A small image classifier, trained from scratch.
Training: soap at rate 0.0015, 18900 steps, batches of 384, held-out accuracy 86%.
Data: trained on microscope photos of single blood and bone marrow cells, 48542 training examples, 149.5 epochs.
Rows from block 2 of a small image classifier, named by matrix and row number. Rows with one number belong to one neuron. Each number is 500 + 50 x the weight over its row's rms, rounded and kept within 0 to 999. All counts start at 0. Numbers have three digits each.
After each neuron's rows are labels from the 100 images, of 14848, where the neuron reaches its highest value: "top examples" is what is common among them; "colour at peak" is the nearest of a few named colours to the mean colour under the peak. Only what is clearly more common there than usual is listed. The data: microscope photos of single blood and bone marrow cells. In brackets: how many of the 100.
# fc1: MLP up (model.blocks.2.mlp.fc1.weight, 384x96), inputs 0-95
# fc2: MLP down (model.blocks.2.mlp.fc2.weight, 96x384, transposed), outputs 0-95

fc1.104:545496450555498510489500496498493489480489508505507498449423501511544487498497498535525503496499545551522505491498488496492449540475549481500514513494523430470619481485498477373538861465497485489493508496498518526476421500526494475414479492507500513394509485506488498495536522499490445502
fc2.104:462475512629510501438545514494495554495496521507497483441690537489440369488501499367513554500451503495478506500446505481587460520507488492499542508587502521513493553493472547569539574391516360501561505474532487470470484521503446505660446556515500523503495571474483498509536501455503513491
top examples: smear: peripheral blood (35)
colour at peak: blue (45)

fc1.203:455505437517417523540549482502547493525506493634488504488559400513498449488456490442493489588514507750495475474465535549505486546481493504529571477490509502500528515512447598549481479461501366611506465541520516505515590434565401501437491464494496484538533506485517530509519555512497505475
fc2.203:443513479439519465503471570496531504489496544494463435502491501487495489534500488481510553517501407482467578490427673456416567526531579455474496580497580583534527524506508555524521373414508504614492503538611506494477492506553660489532445449493487436554495488541497540497519458467482587537
top examples: cell type: artefact (30)
colour at peak: purple (51); blue (26)

fc1.48:443495481457508509527500424511504507518501549505499497477612445533453506493493489402492508486346476524350498500651595487501505496505503503528504498422484566509522540527504546498497412487509490502496496404617492465476438436497479464505395504602478440501491459495552517616483596486461534521
fc2.48:500447448503520508410487565501563501475499497516499500500460375525496502493517488497427406487409499507374459429488506519501525389502495514475488507500589478605542580427485498487497283493525466500502558444545420481497534511501490547468582504516495432497430504485522474396509463489476450553
top examples: cell type: lymphocyte (34)
colour at peak: pink (47)

fc1.169:550633595498457506502391313501498572470504517477493521547477425505480380550524452505438504495368498484437434459448498454480496384545497493467447563504449509504479499559534491515511487413592504458537488505459493590506448487498514459481486509478442510502525494503501545501560607470494495501
fc2.169:508491509481491501519491571503479431482505502515464496497503504515501503513497500508494461505503504514506508545501500514503489501501550521502498531491508495490481557507537502506491427495485499555501503473533497490513458533497503500496560512512469514543837499500487475223511498512496521504
top examples: cell type: lymphocyte (36)
colour at peak: purple (47)

fc1.246:451473480413607495428518457506506463471566528503506497400495485510518664571612573496397501545444492502467510448470462447492395503490487499495543463488517510493406432522479496442521503492501478474496479492460423388647443504491501500491504605470488380529501562528499498488505539450481518501
fc2.246:409464493498531501486576464480520486502513500500512496504506460501509493506479495423551470503500503501492492559475477419463312503486517496515480534447488465491480531502519498485561495497503577497459571502505481545510521502498505499515510499510499505516500514500461504345445484221416585604
top examples: cell type: erythroblast (35)
colour at peak: blue (68)

fc1.208:432438502505574538487515556502479472504476540510478492553511499483512521373516376500493499506597516463497499480532490498464458552263455479508603501417454455486459504493504486527516527500498488500517526504511357402528493470504518505572497500477506540501463455336474538510501471479566503496
fc2.208:498534519589518496496495497491520504540494497518502499511500497500500495489510493483504498500534474396524502544488504516595454561329550542496510499506501496495434493501667500498464514523499470499504499502495564518498419574482454556460517492494509505502575507455464502737515492319525471439
top examples: cell type: artefact (51)
colour at peak: purple (81)

fc1.24:485543519500528436351507503513485542590510503566499465500500451433498477450514469507489503499496487433503506426422509509504492488511504525494507498497600517498586457478596536456450510520501504444456576439513522499490496636506496494432405522336502466502513343520556465584505522491469380466
fc2.24:499462489499478514509486514504507502481510439449510495490445500502494455482511504500456511495500502500502498497487514493460493537501552504479425510551455482537555500504506498501501548486502535436441599512512497500482511473503532500515457501506519489498491526482538512507495498087471509502
top examples: cell type: erythroblast (47)
colour at peak: black (51); blue (39)

fc1.369:429508507660492495519510423553511503496508471451448507487419454502428477506510495533487407468458433467508498514495461498492530501477489566497425511500509480476497468444499554532440444501496300498514514511503505530507496503339718518581500462494487498469509472487521499503484499440469514500
fc2.369:470495564499492505594501497493451491493567507629362526505551501506511503615502526432502511494502492694476467497498507495508546580509417496445526480548484503492538516533533511581596497503541504536542520524574485483501498508510453556517498538492504457500683489494496509469450593508501492612
top examples: cell type: segmented neutrophil (70)
colour at peak: pink (54)

fc1.148:494492507500489579489383500496502257502506501502575423503500522555499499444428505484529511550492541530502494503503468497522508520486502640527504394462562584480509419476588541502490512506457501498504466518491502509363480589519511446527555505474503503500542585500494496497424499511615507485
fc2.148:501493527505543474468437488497515447548505533506491494437498479499541411496471533495490537599360499509510485390481537504499516460475492503499470476469498512449490416519411500411502474499621504473558501483421501583470413493458498536286525497485504434480509319484505478470482503492464491499
top examples: cell type: erythroblast (43)
colour at peak: white (80)

fc1.212:582510503560542501499490509522430516574491514541499515473506543367488529466509520440588450503489501536483476446509526483514510585356433501469516560424527467485484498563436502499557552497498329532524491490494497447456500575476515499505532653608504416510500541481431487519424469511401481462
fc2.212:585507498501496536527616501472540476498517499501525501610416503570479494551517489452517502511511503524516531592499665497481499503467501515491519509518458478508500502581550458497514520458493549502596432507492499548394501475512494498522515455431494465501500499488501512648500392286408501505
top examples: cell type: artefact (27)
colour at peak: purple (89)

fc1.69:500503437499514503561497486500516508514500555489544485500485501655485423502524576500544498521492496483555535597504564507510506519492521501620517517552469524501484501488609490413500504494500561504498506567495496499489455500507488511504506484440493460496503185495539510486491533549585509512
fc2.69:471496466590569392480585458533601569513516503502482560498477412484504542497505501496490503567507516466500513483482511538500449447508501511514496537487502503480605537590454516494456522498506600527541477499548454496500487477511420497425582482377441503492458634394524487500499571307460510511
top examples: smear: peripheral blood (77); cell type: eosinophil (71)
colour at peak: pink (48)

fc1.380:614501505515615477500501514526403500507438491497504553470503477503696421534403500507501482440499396440499463503501617499516517579536488499472493493496490603501445509635501519500559568498491556499420485491566558499497497511540441466532485509501521500490513496528505472447517534500511467349
fc2.380:480584475455500425531523510487339525495507507430461534572424490500451591476472512496494506300522497450490498509501645509410511517441475409448498457562530497549510494502495506513497505484521437499488495492500498441460543498413508595500384537504482502486442512490538615497486479445502506540
top examples: cell type: artefact (28)
colour at peak: grey (57)

fc1.42:437504514509489495461503550496477529504534507475482489374562512459461407535498502451605480612503507508544496486497495502519484485500494475557577524497341471474504540430375372524471510511547525515525555505507498369446349478502510522545536513487498507593503399504612493513477526515519498493
fc2.42:569493497517510468498501499479495499504490500531500448507498499524495455410460540519487493641525471463495506498500442518501457491504489399510490504472479561388478466502496502416464408556579517572488513506518473504471589517499499510482501509499499455409634437502500500304503493693473425505
top examples: cell type: eosinophil (71); smear: peripheral blood (52)
colour at peak: purple (68)

fc1.283:502498501526485515472362493491320487504467524512507431477500492497497534417406534491524460496514483493529481456492499509468546495483498627521533680471486522491529499436527538472443518400481510449533519417495519495500461509332504478505485502511616509486501505496524500522627457481480535529
fc2.283:494471505571479404443520458485485508451532527512532466562507515500578556505451505467438497503453496556488554458496419568512498423498480516593486482521418484437508477578504491510505486501518352509553493477497562551491458497534531489500505443496542563488458418564524528400504572701471512640
top examples: cell type: erythroblast (35)
colour at peak: white (52)

fc1.65:529493509661541538511491461398618500503478492473521498497464529502535429520483495550621477502522384442601478474476321566518497514502431539577467503510559447474496477587503497591487496468497466455580518506463537516498515505477483547488524500503488468524487531499520499504621508512513505628
fc2.65:479515541492576495438498535516512496495523433502490527589495561441611509490512525530502499528505485563494502507525502585510506632422499558489494505521548586503515520521386566494502494401505535479469551527543447518508500487500496602531471550496505521505525530477532528401643475510516273495
top examples: cell type: lymphocyte (42); smear: peripheral blood (35)
colour at peak: white (61)

fc1.277:496515345493472577499516529498506500513601504507628510544495563460493462479499485496499458500498495506500482524296499480504496494462478494441486348487461492441439500481471411503503501483532498438501490455516514495446381422510523504515494509503621464498501404466507524503573618497471525506
fc2.277:499524559472470488484462533494344489503500483507509498476504548534499501505475507506489496517553521516555507507424346500501496496538485500519367497495503561498463480494500470504503476514418501499500560502507500411460445477517425511519500497496513493488565481514497503183504469515499533512
top examples: cell type: eosinophil (36)
colour at peak: purple (86)

fc1.267:497472465422497497504474515599501495493462498501471479442647472440461606500509501469490499586508580528538513613498568648403431500514451456519496694499544499491502539613473432504499484502503513500495501493505487516540465493548412503501497501474499480552525405529511477500414452518482499545
fc2.267:498328489532518515459518503491486370494501495489499481519476510439501516471497460443474521561458498491487501495548583490495504561481371488499489510485495742502527510547478490497523437470481497507500490522498440484497512501426491511575502534524474503496510499462481500440500474503501319625
top examples: smear: peripheral blood (88); cell type: segmented neutrophil (65)
colour at peak: blue (63)

fc1.266:497561494542498500470502510451523602438548515571481514493502520646502506497507514500460519500461499511500499418517502508557511501548488810488498474483564375522552520506447474475519490499502535468565488499500493500425477433483537544432501511501503489506484449492542555599502482520504481498
fc2.266:497476521542438501504538510557448497510489484507498498588515522479382487566498495497542598520492542560546520476439488495502495492559461502489378529498494503475529420512497404524546493558491405491496398494505501474499499486510452525500499435492503413358566437444413499499497521303587449573
top examples: cell type: segmented neutrophil (47)
colour at peak: blue (50)

fc1.320:496517506550486514516533511459499440517318506509502502516502481576525469406630510589502511494498479470562395589503508506440568345464445496506497475492507438491441478379501504505543546497557510497528501538517470528497511432565536497501474501499500488513540515334507430503547559516581482497
fc2.320:496535524497501483496504494497502641504368489500497536505501433608503507497507500482512499474497471372443550476507516521529507477476517497471504500499485584509476636486619507527560490509487558526475477505492492497455510510514499504461538463506525503447631500480497486751524489396508516501
top examples: cell type: artefact (43)
colour at peak: pink (55)

fc1.145:493488461547461499501448500480510463515560446500495499500587505484503447502490510521515500537507503506503496617437501499468523548487504478499560504478501533476500414500299460527499514492451508717499499496468503487505418583520560571512442602510503544547549482483477427500479482530672503495
fc2.145:494507489500451502495476492473502492503478495549487528469524469380556504515454508498508499498530498542495468595522449582501553501505505468481508498505508510488496494504500532599491403483521512490468499459488576546493492471504505499481517470505508495462150481510468436586545558506500434477
top examples: smear: peripheral blood (85); cell type: myeloblast (43)
colour at peak: purple (83)

fc1.216:487530500555494625579489503472487480419509514511570477501466533501487503499482486474477493447462465544522465513497501512500503472473504534499503498492321497489383477476500324497556453462502515359498319386480514499511499483522504534365559502435491481486464492494506496502485511517501534499
fc2.216:494492451463484480503498516495492476500498503502506500522531500476499506518528534503508498503489457498533490501444501551495479500505518492499417500475497498501484437485570472499485469488436571473483482575489442480606528484499504503509512420559501305516631490507467500231504501326517506503
top examples: cell type: segmented neutrophil (54)
colour at peak: purple (87)

fc1.304:481497513567498495490532502513501548449488518495492525497490503538475523549350504519662501513475254494534446512497437667486497560501470493496425504483513471464478487511457452465585516473469500495492514519537509527491529503635505514501499499444522503530503509503452495526557601501501501568
fc2.304:506519507468505489533508438503554552499496503499498505518501450498566581510378546447489554566383499523612445512506523543485501524523492400480406515395500489437536612513503494491515503491566503466587503466512534558472487479441577505422481489502510498544518468475514505413513485533500281579
top examples: cell type: erythroblast (39)
colour at peak: white (81)

fc1.305:509491581501503348551452418491449539507505509479540503445598500623495548589456508564502491494488503521491524490519440513523555494479552575507501470501630592533504347476538505500572512475525668528493501524449496499496390499502522481511500500406484594478459537460489509506503489546499506506
fc2.305:492557485493500512483526508513523494510498493512485494553435503507449507541511493503472502435600517514496475499506450493494434498431484501449439480499499493500467310516520523460505479498534503445497500458497464500498529368494463551498500533469494455489495496474500516820512424457498537478
top examples: cell type: artefact (41)
colour at peak: purple (59)