config.yaml
norm: "layernorm"
activation: "gelu"
mixing: "cutmix"
weight_decay: 0.1
Rows from block 4 of a small image classifier, named by matrix and row number. Rows with one number belong to one neuron. Each number is 128 + 32 x the weight over its row's rms, rounded and kept within 0 to 255. All counts start at 0. Numbers have three digits each.
After each neuron's rows are labels from the 100 images, of 14848, where the neuron reaches its highest value: "top examples" is what is common among them; "colour at peak" is the nearest of a few named colours to the mean colour under the peak. Only what is clearly more common there than usual is listed. The data: microscope photos of single blood and bone marrow cells.
# fc1: MLP up (model.blocks.4.mlp.fc1.weight, 768x192), inputs 0-191
# fc2: MLP down (model.blocks.4.mlp.fc2.weight, 192x768, transposed), outputs 0-191

fc1.327:127069107255196132101132155137145077115129125105129065139126099099104216130133044110130118129215089117146127076162128119121118139155109129111124128127114124134153133143095116101158062111087124138124089131099102161132128098111084079118167127114154016081114157130136124143126129137122130180141129142125131128074124127121125133129146134090108179124174126128137134150101177091167128195113092126158115125131128130119168158126052119085128129223131163065125124125127157153133108122129124109120117127128130129063109123149148100123126073128109129126120119139105118141255132114103061116
fc2.327:095128128121128137129132107135123123115157131179209111117128156129129104093121117071115127129170152146127110120078104089128141081130129127169107127129058124127154190188123127137115130127121128127207146115058096129131125076052167122149129101119121127124118123119064136122176117136090128114134128145185128080136168126154127129134122071136134172131126113085118174163125138118143129143107150129135130149135197167154110124075124130125127089255255161119150127134139207129077155118151132142120117127125104128036125133131129130222202127119067137134133127146154117120150128144132129141
top examples: cell type: eosinophil
colour at peak: purple

fc1.325:107085128136127185129134123143115060108133125071138026155134092069121212133102109138147122128141118149087123111142117124128128133134169155111130143123105114128145116112114124135152101118126123132122134125072111098199050127045075088122145106132132097099128124088124116152119128105135132178185153112125098136088152127120128125138134154095127175127125130129145129149130151175136127214133104101231129103131107136192105126161004134126176128140134124098110139020105129120105117154078126092071129129122126105124129107136128123116128071144124118127074127117126115137255139126130121106
fc2.325:129124128146084129127116133131115191149094119144129125141125141159123131137131127103125130138146121134126112142100129121128139103144102187149128094136126156197129145151140009095104129128136155119129112005100156128168144096018098166131128149129134129128095132129152128155177102137152131131120131121130119147127190104212169112149124129135128197129154122132119153197103136127126161155110242125129096144135108149130118094139159128120132046201211172110102120128208165126089111116132131124161121122135127201144167090133127130221140123116104120125136115124166140113182129131226092128
top examples: cell type: eosinophil
colour at peak: purple

fc1.346:141158086150104166143136127160125100116199125115120115144170126172145132130226074105128118131205096126173132080135136200134124187109148174135113179126129127112128173092143164119178120150149134134128052145136079203128092038068126094110108126142135120119146076086094162134136059142157186161142118127124168121127129111105126152111082104139122055146120123134140125137146116104133132112113103129136142024152100116124088140127127092128111118176088189120121045071066123145119121121124113109122175127131162125103082140107114103133137100144101060121160142094128157183127124127136023128
fc2.346:116113163109076119140114062160132130181140143130131156108089129134149130062119128146128041137133135130123130045112064111088107139109125189118120126130028148116128123136148156130100112106129121113129123054096086147127135117128143105121130104127098159112119122149119129179096131122029133145126118130169117130000195121144105108143097121146123131087101132128208164151132132159126132126121088162091129153119126252130135128136131127136145085128080184141088173135142132140133121127116042128121111121128071107127125141144135209156146060050126134132093128133061125118100111154093118144
top examples: cell type: eosinophil
colour at peak: purple

fc1.441:131125108112145115129115176148140137148131129085013124125123121092133138140066068164118125225129136129096124123163128193089065114133119129108114133128155124131156070132133123171123153122120116133148108117097134106067121045139132087148090181160127135131131132129100089156128157114129128133158199114125113129135112110125108136154147171154116175141117112136111145181119132130116098138146114130128137103163118115117101217167112147117140089120149219113122141152137111123181152235169124130156142051077136122140130118147091108132077131152126240134093012059129107113161140136124117161
fc2.441:132135145133115134131139178125123128162147108104043107129137128134137111121223115098048121104214110149116103126138121133129098125122080127093044173140077127126119135127166119100131139140129123133125098000124210098105152121149133126105148128082123037160135136136129127143136204126126078110096118109128129126133127130163128129127140128128118033133134140132129115104128119096161133146124122130159044100136091177050128184136143133101114160108126127122109118125130123154092131153142102140208127130127126166139131149118177142085199148126124146142173127109172118144126140124118157121
top examples: smear: peripheral blood; cell type: monocyte
colour at peak: purple; blue

fc1.600:126123141124129165129122160124123240125102192127151109117126136110070238174128113157126090120128129099128127125133133126109127129158168127255125143184102121151072140147121142153115131083140136139127128137146136147139130111126143115175095141128126101132124118130165127128135165136128043123090104120117204146193143133154097074112184173133174209108160128168144148118123131065134128125086171140081180139108129136172135193111143136147143128109067163152116175109120160163143107124118139124138176118151155209123178149118148099189088065125122100128117126104137133133198079082110129119
fc2.600:122131131125148144141139118128152043136142105115100137129128167138099129137127121073132128120126133130137102069129115127081124160145145129094129128153122128132129112124136085116112124132175145136158130108137131125058180098145130108122126097127127144229077101036138126117091112067125123128149103193111121128129129106132151107061173125135201123124102141087129127066098163124129129132130133130130131127134132125138152123097129133118127124218255116119090128130120093140079106089152129080124105135137157127090093109129177124078111034081135142125103129113119129141143133018133138147
top examples: smear: peripheral blood; cell type: myeloblast
colour at peak: pink

fc1.747:119128133010100162128129129146127118130152107128125219111137127112122106126206145130120177134080124193141136147057168142156099114071183085154088118163149132125099130219208169145112120132121124136129099164102127127133114072139153136098124144110187124155125127134083128123137130125109156214059110117129204182150099112089130146112050145140127131121129126129139128133129122128118168102140136128118185128128128071215178145144144129136125201172139124144123231133130051138128062128188130116092130129126119124130164177137114203119135125169124118129133123132149144130134126134129109111
fc2.747:142104147085140120122175105136094128142143128160193169152139130124099152128130135176091130139040128044133131128120116146119084069103079118101103168070071127125179145161109090096122125126129108125157187105121059126160105146082199070142111125112132103135121085127093140154113121079136112139100021096136124087119127117140131140126127063138144128135148123131139051122096092084129168157108006130141138135127119109166125125109167170099127128187188133126142135149134237087151093126128125130136134121140205121095129128123152129198172137123111084139118087124132132068127128120134068132
top examples: cell type: eosinophil
colour at peak: purple; blue

fc1.99:046110109129124091109125131128147124160111133124119112119129085115102124202127156151142154104103146095114142067124087096055126094104071118103134116147079156136099113090122074122127129074068127125145111109133128087125142121112123144130143000103118109101121157125129137093127118117126128172112102092170101110134099073066141121161094131173116046104072105114125122127112139131137128123113078237138102120143123121139093113153129082091103156134208117086113089101117126124255106091150102118147136122123146110131179132141077081118128106125126082125100095129175154122114129129102127109
fc2.99:111141141129129139122143144099159129087130081128165129128127100157054096161146167141128130111166129155154100128129151111128164126121110113101136142131191138121220088118126075200129078123155033156131073113085049188128128119128129128125143068139107136114134119015129129119043071093128120123119028148136126110139131125081130132128169115150132123108160181126100117172076131123131141120129133113208191126127129134104141102053089131196224134128116130122120194113148142131123143135119178088116132127115185154124163178137165151140133116111122128129127158128117092157137130127195173106
top examples: smear: peripheral blood; cell type: eosinophil
colour at peak: purple

fc1.448:088130137183202113120119114161121109019127127138123108082161138134104158134091195129115123133154123106065148122126164123125134100107089103132129102153141122127152131122119163129123124187119139140128102135137059157076119129125150100133130112127119104133164104062118045135156131127151115108221140142141108124142108045098159128040152129116070126167136205133173076126112150089114125175133069128166122119137129084036131039124225105123129121151142134143125108157122094126121116023106141144132151157187137126129123121132130099113137129138145158146131125186109151111043133149138134127
fc2.448:044129139124131126155131127088105127112101129081037124131136128151116139128152128124122247122117074113130108115131052127127125129050110158111134126104130112127116106134127126103135148241139160130124069000123120124105157130063179113155127133131149082127145129090116076125130134036108184142159126081115127129124058120061145131130118144129131130142127127139111207078128212110149134128054137141123135126136134110158133108136124137146078176128111128125133110118165105128114134150104129128145123123133176130123141133146184136129129124179140120076122152124149119129158128132203162137
top examples: cell type: erythroblast
colour at peak: blue

fc1.202:108087125046125199079122122104117145058074091137125127128131183133077114134134129074138157148104112132135138131134105135147150142214133117115149134071123102117077158097147132119105129108136126145108158100131121163133143143140203065169108074149115132065121139124137132077089177139133115072136078089118083118135158183173133130152067149114118083125208141129135139142082134121143091116069122103146089109104150119113178148093160081156037156207124118149144140176129159156129134162126056116130079141140110108134117098125123228128146123128129126186085134166137125152208177127112133163
fc2.202:139141182092107126124120173100128255093141124117090088126122126123198172198117118147117129109117196155120113120127174142132137165129171130070125140144098127118128155144135123093139098138149255131129150068129112173120113139078127130157128134123102124156114141147175130145138129133111126129117179144168144127128118153143119164163155140118121044136054191131088085087130178138161122146126106134111107146090123175121136136132164172032128129128129116130128146193068066213116157137133131111103138097164127127077138061132138116124126134128128130122155136131099110134119176101122139126
top examples: smear: peripheral blood
colour at peak: white

fc1.437:084137089215203178127215161166142086103131105109151142126127117131045188136200119097132137118244127124149129092122166112168150154139165141137124138168106135137131141159115130086148110123146141123126098127060087181139100117130085098122131124120159119099138125096119172183120129142101102198122122111139138173162113104129082130104118133135110083100213140120139127159103129017112173147105116135200160121126126101133158205121114093123115140170087141123110131070078112143128093112133086108143163110124130143075100130142160119140134047170085162123142127119127128147185129090128105126
fc2.437:135112133046122137152124133131125129161140143187147131119126129129121121042067115039126107112168165124126115049082083042133109126062137163160127128129130156127125126141127122130109131131129129111177136112127135133090115095110175114128151110117125150113114144106058075138141115122024123118166096148137124001087155138099052126136127113182105128123114124086129194127121132115148126127131130121115116160137202172134083130063120143130137088130130141123126136154150196134100135104140125153210093121139118105065110133127114155218197115074110128145086144146130119127104129153122111200
top examples: cell type: eosinophil
colour at peak: purple

fc1.723:134147104149073103127143133106118146134146133134065153126083129139122196168133090131255164133106125127127119129123130173092138123188132101169162090128174140133117072132126126140128167127060151167124123137105119110090137124106149172065000138121113133154229134154130136112127130133166154146077108126123145075102170162129125064128129096116098130132133114121135116146159118089222152133171088066075119147093132128118125130084115110180124122182146124066162147107139122156131101147126074123091139089126159170138138166124140133118117102044101125078152110117096166102124129135076128122
fc2.723:120131138120119132104144128121149140095132125128017127128083083126126153153142038123216134078125110145125142123071110131046128150170130206112130123127118108053134092136039128068130146119126111130109120000138118127128150151150169206136030142120143132107123125159115122153120134128102126137105126128118119114135076110107170102064151130128126121127133108146084201089064136088135143147127117131187159104146167121128108125132126097183184119186101103126116027122149143129110125156134147127130132187133170132126162111144128154108151104124160140152090094117160178128114137114116123136
top examples: cell type: erythroblast
colour at peak: blue; black

fc1.427:121123131046116174130182095121122120168123108086127133095133117169094080136156177112128124139000121114151123117143102135125172101049116128165161073111129095125169163139174118152027189130107117095138123130093161114124131099106169114128037130129163123165094125131130068157103134099140127078127116127137130131172134128151116121134110159105112116122098121085125110137125128135018165096129150122082109186121128140128088045075199144166135201120154126162128175150157105129172133116142108136139146130212127128129150148129176164126145132138114115112093128113128116076127133111152081129
fc2.427:138171142063119140196148140135108117126135170179092126119129127126118146125114133108096105112108104160047160055134128122117129141128170132209152121108056071132102124127080135109124110146146139125132134054129110183144199136086129118123115141092044104108122144127076130142145116130178146122130125160112113127128159195141077080165128060096129138126131125108105122143138122079133048139127093143218136117133148138121118100110219119127192041178086132143131108126098143113125116171108202132119128123134135127127109132186099121255145142147127126144124187125131127128125124139093108135
top examples: cell type: eosinophil
colour at peak: blue

fc1.577:119228130121135131124186128130164143121098141169153152125118105128138193255159164134144128140169090121133144000111124113166106142106177084111131128146151140097134140191132118114169181098136142100101118131161121144128129132125134140100126048134120110130145109125103122122126123147118132128134131205157133107127138124136148131093138114124140174151127132157044126066116187142100125120137136201129120128150123130148126141128134113160097113084124097128184124129155188161048145138111157121144155102152119135134101094143144119181115153134079128135146118128124144205131162205164147125
fc2.577:212000150128130126126131118113138098129218125128119141128134128136119128117125134137123142107129179129149135126130124142145111130133143146127135124128129129122128111000255105127126115129146141115123130132181204127122094112127113127128125115128150128128180131128129116132155129151127126124127130119088129129138129130131154128114130129130127125127130114131123134127139093128123113127128111130107123128163129127136147132128131128106107107146000128129126147131130111138134128109127128101123130131135046128125130122121131126158127128129144135253128127129124129123128119128147127127
top examples: cell type: eosinophil; smear: peripheral blood
colour at peak: purple

fc1.752:126107093160109141132117034129139114094081114116122121114131129108127107149097119119100161182107118230047133123098143143150123086126153158151128133132095158149135225037129135133093135110125108131125095156161126127130126113129131146105060147138199133137129110173139168108109079123130126131131125126140056129085116131136166097139190144128124208127143141133125136105134131146127110178102150103144061170134106114134035039127117195160145135145130129124132111011125133120146103129132143179112126131133132133113127131128118161175123068125122103145124114129120124128255115124117087075
fc2.752:180135065148114114100094153048126184129104134068110131082128072138120126131128103102095124151098145092158095134142117066149126133149126138175137111148097128170125155134157117089110149086119179133118128111129129128122162111124120132127100128162145140135129129207168125125189131091158210119143131124084114228027176136147174122125130141124071169113132195129145110128107116122126179130125221149153118101113100138137118085170142098180137148092182123110086112221175082123121111028111099136181141119127093137136132121201131083069115089129132140125127109129114142096123116108180118107
top examples: smear: peripheral blood; cell type: myeloblast
colour at peak: grey